From a checkpoint of a small image classifier.
Data: trained on photos of arthropod specimens (BIOSCAN-5M), 195000 training examples, 13.1 epochs.
Rows from block 2 of a small image classifier, named by matrix and row number. Rows with one number belong to one neuron. Each number is 200 + 20 x the weight over its row's rms, rounded and kept within 0 to 999. All counts start at 0. After the name is the row's rms in percent of the matrix's.
After each neuron's rows are labels from the 100 images, of 14976, where the neuron reaches its highest value: "responds to" is what is common among them. Only what is clearly more common there than usual is listed. The data: photos of arthropod specimens (BIOSCAN-5M).
# fc1: MLP up (model.blocks.2.mlp.fc1.weight, 640x160), inputs 0-53
# fc2: MLP down (model.blocks.2.mlp.fc2.weight, 160x640, transposed), outputs 0-53

fc1.589,099,200,188,226,227,193,181,190,216,177,217,220,169,203,217,180,195,222,147,198,187,225,217,204,231,168,218,203,163,207,179,193,209,206,204,174,228,147,176,200,187,220,185,174,190,203,201,219,235,176,204,224,214,217,183
fc2.589,115,190,178,189,191,190,184,241,188,203,158,203,179,198,151,205,213,226,216,230,220,199,225,228,179,222,211,180,219,176,225,194,167,176,203,214,190,191,203,201,199,200,197,201,236,194,201,232,200,186,224,176,196,199,204
responds to: order Coleoptera

fc1.549,100,180,232,199,169,195,229,166,220,223,214,215,215,167,221,210,223,212,204,198,199,250,175,206,251,183,189,180,197,219,243,201,212,178,196,189,216,196,194,167,181,178,197,216,197,228,156,200,224,202,194,186,181,194,195
fc2.549,107,195,198,170,232,231,186,225,168,178,165,187,171,215,237,177,179,219,220,200,194,223,218,191,192,201,183,215,172,194,188,216,200,188,188,236,223,194,193,209,232,218,194,202,233,176,216,207,194,224,191,205,208,209,215
responds to: order Hymenoptera

fc1.442,102,220,209,180,206,203,183,204,209,211,246,208,188,173,194,205,232,204,208,206,191,189,204,197,183,191,186,203,238,182,230,171,207,195,203,173,152,193,168,223,188,166,167,207,181,168,168,186,245,188,216,162,200,217,176
fc2.442,091,191,175,198,215,206,153,193,194,194,178,190,196,204,209,219,179,201,201,203,189,217,206,215,169,215,223,185,228,215,190,247,231,203,211,206,238,182,216,206,227,177,188,178,175,177,184,174,180,205,194,204,206,186,217
responds to: order Diptera

fc1.405,092,202,213,195,189,177,171,204,179,176,193,200,196,211,193,150,215,208,176,184,204,214,204,224,191,189,226,196,223,191,206,219,192,175,201,210,209,196,204,184,201,218,182,191,187,183,231,225,209,206,201,210,174,240,216
fc2.405,099,197,201,209,203,192,177,209,235,193,173,181,219,212,195,207,192,197,199,173,194,198,209,186,201,192,169,160,225,235,211,184,244,209,204,230,201,200,199,205,196,194,171,219,162,179,174,203,176,191,258,192,243,233,180
responds to: order Lepidoptera

fc1.412,117,178,192,182,206,220,233,166,197,223,194,227,233,207,216,199,207,186,212,196,214,193,171,171,198,202,182,235,203,190,244,165,168,159,204,182,191,186,237,218,213,222,211,175,182,223,175,254,191,197,204,226,217,228,228
fc2.412,115,198,183,222,204,205,221,198,184,203,186,185,209,228,218,197,200,235,206,190,189,190,208,198,172,207,183,225,217,219,199,176,171,182,180,178,200,205,208,193,213,251,164,204,236,223,195,177,188,204,216,171,188,184,238
responds to: order Diptera

fc1.399,096,195,203,224,172,228,227,193,226,189,195,196,222,181,183,189,197,221,197,216,185,248,183,250,232,185,210,192,206,224,199,229,207,195,198,209,171,155,213,180,196,189,199,228,194,227,177,219,212,199,234,220,200,212,211
fc2.399,097,212,202,192,225,183,170,170,171,182,205,199,193,210,238,211,174,197,195,211,193,179,202,160,140,199,229,203,191,184,195,185,218,201,181,210,218,212,170,190,188,220,231,177,213,188,230,211,212,198,178,199,206,175,222
responds to: order Hymenoptera

fc1.321,115,194,244,218,213,210,179,240,231,195,214,188,204,197,221,203,225,215,213,185,176,218,180,222,218,219,186,196,217,211,207,208,233,206,222,213,216,204,222,241,204,233,201,188,189,194,200,190,212,184,236,211,205,228,244
fc2.321,102,150,230,213,170,201,181,195,206,226,232,235,255,204,205,208,208,187,213,192,227,167,227,209,164,152,225,188,190,207,192,184,190,196,155,172,214,198,192,217,199,203,190,194,190,241,215,207,202,211,191,204,185,192,176
responds to: order Hemiptera

fc1.297,087,226,203,201,174,202,228,181,188,151,182,197,183,208,194,202,195,204,202,170,203,181,208,205,161,192,207,200,157,203,188,171,242,222,201,161,217,209,208,225,183,234,213,238,229,198,196,160,210,200,213,204,173,209,201
fc2.297,093,264,190,216,199,221,181,190,201,197,200,183,207,202,182,202,212,230,243,205,187,216,173,182,224,225,182,190,212,211,183,200,161,209,235,223,222,202,199,205,233,200,173,162,221,157,188,183,177,194,189,201,203,203,161
responds to: order Lepidoptera

fc1.31,116,193,223,190,187,226,176,218,164,226,165,202,210,169,196,179,183,204,207,207,171,219,218,222,227,201,187,160,194,194,216,169,200,180,223,175,217,204,193,225,192,212,195,221,177,205,238,192,197,231,205,200,211,202,177
fc2.31,110,211,189,181,205,189,191,159,214,193,208,250,236,211,218,209,175,190,193,201,181,182,195,243,226,220,198,203,190,200,183,214,234,225,213,239,165,208,213,165,181,184,193,202,183,210,161,193,182,198,236,198,238,192,234
responds to: order Diptera

fc1.548,096,182,222,181,221,188,174,173,200,192,199,174,253,159,210,208,169,209,218,200,195,209,180,211,217,182,196,199,200,178,177,203,215,211,218,202,221,209,172,165,205,193,192,205,188,192,208,225,212,199,204,171,230,177,215
fc2.548,089,200,231,208,192,202,188,240,175,214,229,204,186,224,166,169,197,205,188,216,204,192,230,230,179,206,223,203,176,183,222,201,198,230,146,204,173,210,223,186,224,220,201,209,204,227,198,234,197,176,183,196,189,175,181
responds to: order Lepidoptera

fc1.174,107,178,236,198,175,197,162,164,223,187,173,207,214,190,177,200,199,217,180,209,184,186,198,203,189,194,195,223,197,197,224,216,211,197,216,167,185,198,178,165,195,198,196,207,219,202,192,206,213,168,200,179,200,184,216
fc2.174,111,170,223,225,213,198,212,229,215,170,192,232,208,253,207,195,150,188,208,208,191,201,207,190,215,199,208,175,186,201,227,232,169,246,211,201,237,224,216,196,226,179,213,189,196,211,202,176,212,219,181,183,180,198,174
responds to: order Coleoptera

fc1.2,095,183,201,235,187,235,233,212,217,209,218,187,191,180,199,221,217,208,189,213,194,237,229,214,183,188,178,220,202,203,204,207,208,226,195,203,209,248,220,204,182,181,196,204,201,226,185,185,194,198,180,212,188,177,184
fc2.2,098,206,200,206,209,179,179,189,224,210,191,178,169,229,228,181,196,212,240,184,203,203,190,172,212,194,221,185,194,191,188,190,231,195,199,170,190,199,166,225,210,190,183,191,218,192,188,240,218,201,167,200,209,210,216
responds to: order Hymenoptera

fc1.415,109,165,202,179,168,187,216,178,179,174,159,223,191,198,194,191,184,206,140,183,184,190,188,213,188,196,203,253,198,194,204,176,213,182,204,183,202,185,176,222,187,239,180,187,191,161,205,195,208,198,195,205,192,188,207
fc2.415,096,156,213,238,228,203,217,211,186,177,170,167,209,191,223,172,200,194,181,211,151,227,215,180,195,198,215,192,185,206,210,189,195,251,191,206,187,222,187,206,224,224,184,203,173,214,194,176,198,218,199,221,226,195,164
responds to: order Hemiptera

fc1.122,093,169,169,189,215,197,228,229,185,211,194,156,210,210,154,220,164,196,180,176,171,185,190,159,157,242,212,189,163,208,238,201,225,202,209,205,192,215,192,180,222,177,207,201,203,169,222,213,216,194,190,211,235,183,193
fc2.122,097,209,211,197,172,236,177,205,198,203,253,214,184,169,239,187,219,174,216,211,220,234,212,216,189,156,215,206,205,196,192,215,196,184,194,209,198,168,210,228,219,224,204,227,193,218,211,218,212,202,202,182,168,204,173
responds to: order Hymenoptera

fc1.509,097,200,170,178,234,171,231,226,172,197,207,216,189,203,205,208,203,204,207,181,214,193,177,175,222,202,181,184,209,236,226,202,172,198,191,224,183,253,204,195,212,171,227,210,199,211,194,160,175,214,210,206,193,226,176
fc2.509,098,228,198,202,202,203,183,187,215,167,215,202,193,195,174,187,192,196,191,226,195,231,229,190,206,210,225,210,214,178,183,191,214,242,207,193,200,190,213,191,179,226,212,199,222,223,226,232,171,179,186,216,193,180,220
responds to: order Coleoptera

fc1.563,097,158,239,151,219,200,198,245,177,186,215,198,209,183,199,192,229,192,233,214,185,200,213,217,214,189,155,199,210,212,188,214,198,248,198,189,216,185,203,188,257,172,198,209,168,180,206,211,203,186,195,198,203,180,205
fc2.563,118,176,193,212,178,190,207,201,171,217,176,196,206,233,200,236,187,241,204,224,195,189,201,194,196,203,173,211,198,232,183,211,165,211,199,204,203,204,197,202,181,193,219,179,183,195,181,192,181,222,230,208,164,201,240
responds to: order Hymenoptera

fc1.425,111,229,199,174,192,165,219,206,174,190,175,195,154,179,203,209,195,205,220,220,198,197,232,148,204,177,203,183,192,199,205,182,183,201,222,187,191,200,188,230,176,239,241,194,221,197,222,192,204,161,219,209,209,224,222
fc2.425,107,179,192,207,153,204,152,200,190,204,213,229,220,216,175,200,192,183,176,196,203,180,177,203,200,161,164,190,236,184,202,222,218,209,191,214,199,201,200,189,210,194,205,182,210,220,190,191,188,183,200,199,179,198,180
responds to: order Hymenoptera

fc1.475,100,204,186,232,199,230,191,206,181,197,213,223,221,167,210,207,183,200,181,174,205,191,226,167,170,203,191,253,206,171,184,198,201,206,192,187,197,204,188,200,219,188,226,200,180,175,169,188,213,191,208,208,196,201,226
fc2.475,111,186,201,197,239,237,217,215,202,199,208,187,183,218,180,210,207,229,169,213,205,205,179,165,183,192,192,189,217,227,212,229,202,172,191,182,218,203,186,195,199,225,221,214,194,206,207,181,181,203,221,211,200,228,214
responds to: order Diptera

fc1.182,099,159,195,173,197,200,191,205,224,195,209,208,229,197,233,207,216,210,205,179,203,187,220,232,207,216,218,207,210,203,198,189,200,218,216,230,223,232,208,189,238,190,228,197,222,209,218,206,220,187,204,211,206,203,212
fc2.182,097,227,196,191,197,201,213,157,211,223,182,238,215,208,204,195,231,219,196,213,225,178,188,218,200,208,164,206,206,200,199,198,187,194,192,185,201,214,187,194,186,206,172,225,182,198,177,170,188,172,225,257,178,226,187
responds to: order Coleoptera

fc1.564,091,203,166,208,210,216,190,212,212,197,200,212,211,221,213,175,189,184,189,202,188,193,185,211,211,207,211,194,217,217,195,231,172,216,174,219,185,179,150,208,207,195,209,167,176,198,193,158,220,177,205,201,193,219,173
fc2.564,100,207,210,190,167,202,175,160,230,215,210,210,196,171,182,185,216,199,231,229,202,222,222,191,172,195,187,189,169,181,162,180,216,201,221,217,193,195,220,188,203,209,199,213,234,185,189,247,210,215,207,192,206,199,174
responds to: order Diptera

fc1.235,102,184,164,179,233,228,195,206,214,188,184,182,212,207,190,211,184,177,208,240,208,206,208,232,172,199,205,220,192,186,181,178,240,210,193,229,202,195,213,189,186,166,213,162,191,187,170,219,173,214,195,191,214,204,223
fc2.235,090,204,217,191,179,174,204,218,180,207,199,170,199,186,185,162,225,194,178,185,224,197,186,209,224,201,208,208,202,190,236,226,194,193,209,183,155,224,224,155,217,252,185,189,227,212,205,248,230,194,182,194,196,186,192
responds to: order Diptera

fc1.112,094,208,151,152,201,221,197,198,192,217,209,179,159,236,180,224,209,236,189,207,191,200,232,239,211,212,198,176,193,204,177,195,190,189,204,207,193,161,213,201,197,233,201,192,191,200,204,177,223,168,182,205,213,163,211
fc2.112,092,174,260,203,183,173,198,179,230,204,205,228,191,153,220,200,205,195,181,205,221,225,211,229,194,200,189,191,191,167,241,203,204,191,210,187,182,217,203,190,216,197,238,207,219,217,193,223,206,195,163,224,206,210,178
responds to: family Trichogrammatidae

fc1.119,096,190,248,201,198,232,232,230,207,203,229,179,185,185,205,227,197,185,167,212,158,227,200,208,207,234,181,171,214,217,212,213,200,200,213,193,197,197,211,170,183,202,213,192,227,193,196,214,181,169,170,203,219,161,202
fc2.119,089,194,202,186,203,204,181,193,202,240,203,216,188,179,161,209,186,193,230,206,231,190,201,173,160,247,228,220,147,164,190,201,193,195,215,218,179,221,196,198,204,198,194,241,213,225,201,181,235,164,202,231,161,237,185
responds to: order Hymenoptera

fc1.501,098,169,209,214,198,215,171,241,197,150,174,200,178,152,190,177,206,193,187,164,203,160,212,207,222,228,202,218,207,202,217,221,206,209,211,217,202,180,201,194,227,186,183,174,198,190,244,217,188,183,210,211,213,177,185
fc2.501,107,182,204,215,169,192,229,186,200,208,204,216,217,248,222,181,216,198,204,216,199,225,163,226,195,190,190,201,192,202,203,180,171,199,212,205,186,180,213,208,227,199,177,192,181,206,174,176,226,214,169,175,201,252,170
responds to: order Lepidoptera

fc1.508,104,171,189,168,191,192,227,169,176,218,219,187,195,185,181,228,201,203,216,200,220,175,207,163,196,178,228,219,175,219,184,222,171,183,216,179,199,187,210,191,168,239,184,176,220,161,177,147,203,217,205,201,193,179,235
fc2.508,096,195,192,251,203,193,202,232,220,177,173,186,184,178,208,197,206,183,210,197,210,235,187,220,191,185,217,166,205,194,195,195,210,161,235,170,166,240,207,216,206,175,202,212,211,241,212,243,230,164,192,170,196,208,206
responds to: order Coleoptera