python train.py --model="image classifier" --image_size=48 --crop_scale_min=1 --targets=["family"] --num_classes=218 --parallel_block=false --patch_size=[4, 4] --residual_init="none" --beta2=0.95 --shampoo_beta=0.95 --adaptive_grad_clip=0.02 --batch_size=64 --warmup_steps=2000 --weight_decay=0.03 --adamw_weight_decay_other_params=0
Rows from block 2 of a small image classifier, named by matrix and row number. Rows with one number belong to one neuron. Each number is 128 + 24 x the weight over its row's rms, rounded and kept within 0 to 255. All counts start at 0. Numbers have three digits each. After the name is the row's rms in percent of the matrix's.
Before each neuron's rows are labels from the 100 images, of 14976, where the neuron reaches its highest value: "responds to" is what is common among them. Only what is clearly more common there than usual is listed. The data: photos of arthropod specimens (BIOSCAN-5M).
# fc1: MLP up (model.blocks.2.mlp.fc1.weight, 640x160), inputs 54-107
# fc2: MLP down (model.blocks.2.mlp.fc2.weight, 160x640, transposed), outputs 54-107

responds to: order Coleoptera; family Throscidae
fc1.533 105:104109117151089150157132197094122092119161119123127139106113150082127148161128135092153145071109171107110166144095145150114131153140106117129092102107162169149162
fc2.533 101:151145148068173095121116076146115152121121138156119125147179101153169116127131154104106100137174105151119100142122107126093179141143132161131132115152113125128137

responds to: order Hemiptera
fc1.605 090:104135151129144161124134168128128149135134140126117104081128109119131124115152120130112204087132133122156119119139129102165151139128160171133128109103152129124136
fc2.605 091:105119136118105115127132135130137120121164117123135128115105139110124142144107172126146105143159137144136136152069151133138146092106094112117123184149089145177115

responds to: order Hemiptera
fc1.592 094:141147165109117082116114140128118140156111120106122109105119141098137130136098113108148148132115140091093116132104137130150131129140124123135095111111182184136109
fc2.592 099:142144131135115174164179147133137126121172120159112152129126085170107132142157154127147114102095148172130121090117150108149114083098155116139131139108110113136168

responds to: order Hymenoptera; order Coleoptera
fc1.230 097:123091130135133084118138120123126134097142134108128152153093113119117125163145143131114116157152169134203143132119087111130121128122108111144127153138172130095093
fc2.230 095:137153102101124135139150137122123101141126095164075101135077122127145126092143135134149156138156140144123109097125135126217084094090103153102106126129105115116136

responds to: order Hymenoptera
fc1.206 098:151151162117111136095126132136157107143139110107162119155092161167154165179096127118169193147130101138126126126164104095147127117119126163123144079109112152135094
fc2.206 090:121142157081134136161148125131161127136138108130123096122110120120112156105202106107144115096175147096119152134099143170123118140130160141122141141119098075151152

responds to: order Hemiptera
fc1.365 089:125130109101158168125140136113150122130085141122137110150140127159126112166106128099148107111107120164106146144131148099121109168081124113130178165130117112140116
fc2.365 099:156129139151136093112147114135139131129190113111106113112109110185126122118145144159168102124097138083131107165093106147105115114171128101121069159160135170141133

responds to: class Collembola
fc1.576 097:105117108126140105119117118157100144113171086119108096108134096090125136115109119151144099132177107144158159120162142066118121166086106146092140107144120149163118
fc2.576 116:147117165143173137110102109148166135100122098119148164183158096092100097126127136133097106159136121146077100132144123179121117134137096122123139121145141115131108

responds to: order Coleoptera
fc1.174 107:157152116105108107163111113105125133110133126137155115139125109148147102134104124126070127146121096184159165104161120155146132133120164126160100146172139120095153
fc2.174 111:139079167151119111138155078134100144124134072120096116138142123107149127106141125154134100124079193151109123091083144135126139106129133138130151130175153123102130

responds to: order Hemiptera; family Aleyrodidae
fc1.542 094:126107112124072121143133145134141112128114091114181110108122135135129103138161164178176113096118115102116124162104084082129109115122139102149122117144127091106136
fc2.542 093:124123151111130110137106087173159158138135100129087105150113127114130138104112136119142112129139116145142112118143115138092109126109083155094130139117150159135089

responds to: order Lepidoptera
fc1.535 096:163134101091104151106154130143092139109113126112093111128155159150090149150166129125163160121088104110132136107148137133139138098166099118132138120124097134137161
fc2.535 100:135155168113109089113130104154159125116110118141177152127154145148121101120121163105107108135132119087128153138118109113108159163153136134100086119149182086093118

responds to: order Hemiptera
fc1.135 106:106085151160095111096164118126111129140146139140088100112133120122175155138144096098152143117157150138160158160149162125124131136133128109149165150124113166148116
fc2.135 092:112161150071152085132067135142150135103138089130150168135127103145126149138105176128089127120141108165138063128141112117152067147118116144108103112101138164085151

responds to: order Coleoptera
fc1.354 100:151138167120120134080157144161080116158139127138118142136127132125130146135132108174149179128160119156104167134113128144095138134170054149141149111122104120113111
fc2.354 112:147103136141096140149107087088142121122153113107144131137128105101147109116153112126125105135095142139117137154130145108108108155128128119102165122114192095126104

responds to: family Trichogrammatidae
fc1.112 094:111121125140119154126137103155132139120145150140139139118175122093204117164085066139132119122105134118129147119158078123110149192100166117086131131120098109144140
fc2.112 092:080120110111094081120125156084136100121139095116102120134107109153121149114132182141168107156138113119164096144129157145153090068159092136114121107146111139141122

responds to: order Lepidoptera
fc1.280 103:088135112102122098140097103107149129123111115094150159102151135136156151166142137131095108099109123188161110128150142139157133125140099112130148096113120143082077
fc2.280 098:104118104130108124137145142125143122171116090145142110164115113136115111146090118138158192119180128096099133109108123147104124136142175139126108137144114149187122

responds to: order Hemiptera
fc1.351 095:076121101154110160145131105115143143114090153117144110164115151110113125164177139127117124094170113109146156139128175079148140125124175115105133161184069129123128
fc2.351 089:155122136142142090084138138163130124143188108124111148153125128182120121138140095149132128135046153151133137128148116177099135148101063122133111145134141126088109

responds to: order Lepidoptera
fc1.405 092:121144142137134133094174143186124142135143145111156070149127143122143151176144087156131100087081150133117092107115137147103178153176109161151137156141107092133104
fc2.405 099:144107084171130143145113104130081133095134137116181197120119133132104109148110127104131081133142177133139133159113118141106141145121112125133168130169144137128113

responds to: order Hemiptera
fc1.36 106:153135102149111163103137174157126116113146173130117107109129082109126141148123124165134108146116167098120132117099160127118148143172146120107190109105100114124122
fc2.36 101:106128164142168108125119135105137131174133106129193166138138169176158125111129101125133101131140142104131164201128105123142133117135104149119090161122146130135098

responds to: order Diptera
fc1.400 103:121130151163130095118167171142129140129126147105110143140139140107119120133169158119130136135130119136097101091136135132182136135133092118239160162134077151137173
fc2.400 120:088133153158169120113119107152165146137165148090141161120135144133128104156136127116105116156125117159146139145145118144074153171121110133173137118154145122115134

responds to: order Lepidoptera
fc1.113 104:148099152122119165135095165178143131161101147150123103153145110147132141126133136108131150137152139149110147141123139133178094097145088132158131151106177110110116
fc2.113 091:109144120137144105129097088103126126118169124150116184108154113092129102085130180120128143151142120147113160151147130170114106166141145128143128127139101128111146

responds to: order Coleoptera
fc1.155 084:137158115099146066156139153102135134163122155121107114104126113154162112139112094155110145101127136145134111143132135120147126145153121153129157148117124156132118
fc2.155 083:114139201127100129116144132138133124096155132138140117114112155170088131114120173110153144140151160096151169153100151155151139129143107119107113132171108140159143

responds to: order Hemiptera
fc1.626 101:144132151136077100180112097151141151142157158107127149115135155139118177143082165123107125129129164134114119120127100140133163133115147126128143132138142174132124
fc2.626 102:108131084113181171129134154086110102120132131125155103121128133105150150120129133134119112169128067179137113171114145117131135101165129121093139144097096114156170

responds to: order Coleoptera
fc1.328 087:107133134104116094106139164176144125110124148121128164136114089165098141146118088134168127108151151133146107139120170162103112159171132147144157174119120127106143
fc2.328 087:131152111113129125120129107093108111151125096118118108139119112145135124152083172133183157151171108150157115102118117112180110096099105114108070108102083128136171

responds to: order Diptera
fc1.31 116:145130132123136136144136121160175154182179140100113131076127122088126129113121129108157119157165144130192130139143103105115112110097116142139150142136129137102149
fc2.31 110:112094123128136142107106138131155125131101126142098090110137134138099127111119138161123105163099099144098142190140148177130116127173114090124156117137123142162114

responds to: order Hemiptera
fc1.312 088:100131123142111191175132177125103106129126126124156121178113177153113111113152123164123060132164156115155156131117122108116103107127146112121176145148129123115130
fc2.312 106:142123154098102092133109126153165140096136106153126168145126077117114136152071106119119143135143128141119078116146135136158107144125088165082101096130101120120121

responds to: order Hemiptera
fc1.39 097:150100100098178178118102147108117134097115136119114174140180138125146121120121179164150167132127106115123174107126188115122131125121159129149151108135102095124169
fc2.39 098:097164128163112108127157156133129134175167105123128063166114117155131142102133090104157126149129154175160085171145096142215124080115081129099103146102099150169164

responds to: order Diptera
fc1.512 123:089132152165100109116148163135168143138138151129116156139155136125132138106130156099122118147124103127105151121152132114138157138145083118197160142145134159138134
fc2.512 141:107122135148163122110127127116153129140125147120108151111119172113076087138113106120140117132125121148141106117113112147121154141111142165174158106124113134123127

responds to: order Lepidoptera
fc1.630 097:088120096074108137120137125096103130149120139121159106185081122131114115134147137131139147081102106148132119149133125166140085102158110141119133139180151113144133
fc2.630 094:175095132153201155083128122122088107126103139120104162138132106138154139122129122133154086183117136122128122113100126099093151150137107115144146108098082120083076

responds to: order Lepidoptera
fc1.15 094:099151149170109160139148166148103096097118138099145134115154140113098133112146137152119143163131110131109097140084126129101135099125141176130128134133136085118124
fc2.15 104:143111142103148095130081151135162110135116092140136160125168119122166080102123136093112150113139153122131129163202119144123149149109155126099147133117174147120141

responds to: order Hemiptera
fc1.519 115:134118123116152146118137130131111178156115098120149174083140126096138109096098135111237171110117166111127136165134151112127126136120066083118141105138157152161174
fc2.519 108:121139095149136134165121152140128072128169159144118128152143100156124129118171124134097116131103101170109083091140152153114115131098165121110077113126121142140111

responds to: class Arachnida
fc1.527 089:111139139141102151133094156126156128112125133133158170138131170141112129113120127122128136131148098121140136114123105135105085126103193096156183086169145118092159
fc2.527 109:126129145097166119123145116113091149110150100144107142136135112116165081124094122141109107112105148153120114153142117121122201149112108168103122110119139103133109

responds to: order Coleoptera
fc1.182 099:162082092120091095094134130147140135136137107163138102117068150161149148115199132099160095111133078156141176098125155098117100133119161115175125175138153183122120
fc2.182 097:125090116147134145145138071126122119109155113104125170124146089089099117102105118146093156143145142084145104147180096134153122158165139130124136102082144110106136

responds to: order Lepidoptera
fc1.26 093:135120072121153116089149140139133106120148148144091118162132130118113149138133140196082066107132118118129115101143149110108175147101125112143141152097133149105159
fc2.26 083:105149143116120137145128125136139122096155137094157144117153135148173097137106144122164113130178099116103131114107194113177121101183132136159133118161126137182105

responds to: order Lepidoptera
fc1.548 096:149120158121113127090119134166184139161152104151124162116095144135127139122110110088085172137107141124140145110113087141169095201105135141128129092135153135136127
fc2.548 089:147146119133101122117164160122142129133123136096091059168162118128101137130106127138122135118186159163111113157147132121159142116142114148117096125124103156164129

responds to: family Scatopsidae
fc1.146 104:166145126147148127116144103134103172121160174126125161128127123144093122139085131137156113115108131111119147156091128138136142110107150123149133105117102118152122
fc2.146 093:136124102119128142122096118104149151155145092149156075102108142125152116143178117174139125157093126134154125154149139146141102130107122127101102145142138131150105

responds to: order Coleoptera
fc1.121 108:153133144134177133116113119081093157157105108152138149135105146126080128150138089136184124133165139117166126146135127102126146110128114120125113155111128153101096
fc2.121 092:129153114108081124149120120135147136137107154140124095141101126101169135118146170143143123120118105116157130110103129120152084133129179133090131125153132124149129

responds to: order Lepidoptera
fc1.305 109:132098149106115133136096131157158108105145122135141132093090096109121124123145128132134159147113172164163143135103096121145134111091122127141095126117104147134102
fc2.305 100:158136110160128147149178115077127139145168107110107089140126152170107160138129124138127141126187118144121095107141140164142140098109144120097081114132135119140147

responds to: order Lepidoptera
fc1.522 089:137154103134141148124107110166098111096124102127155130157091103110111150151139093113132103173143123129144133126070140127087099134099079078136117136109110205129131
fc2.522 096:172133146114112096144130146095164154100155164124090122098128095159127110122166135116139127116138121126123129160147126174143138112143144143112167125178140098115101

responds to: order Hemiptera
fc1.447 099:126182157139128120145127163099146206128081119127102123130124113072125177134100127113157134153091090160088153078163156134128136149110150174091119148147107163136140
fc2.447 110:096102089127168153145116092143104109099143120139120121122185135107125115085162147105072120142133146118152110130102122137125128139158142104121101111109109103127120

responds to: order Hemiptera
fc1.321 115:139125138128086123099123130154130086119106156159114109145103117144092165137131133139083081138095127159143139134141098153127124131125187176153142163108113092103098
fc2.321 102:116134101153129165178121154109122111136147132112150127157097104158138163135129141118115131160123118132160135099070141100148126121132123103114101139095114131189157

responds to: order Diptera
fc1.337 110:124124113121129123103168081104129117092103146174130124131105107141096120115106132099112149150134136117135170149135144149103122149136099170128120129100131172134144
fc2.337 106:162137099113120143109102169135129090160138080103102136141172174132158160170153122120123172086146158146137090124105127153134158102108123119150091097150110092166124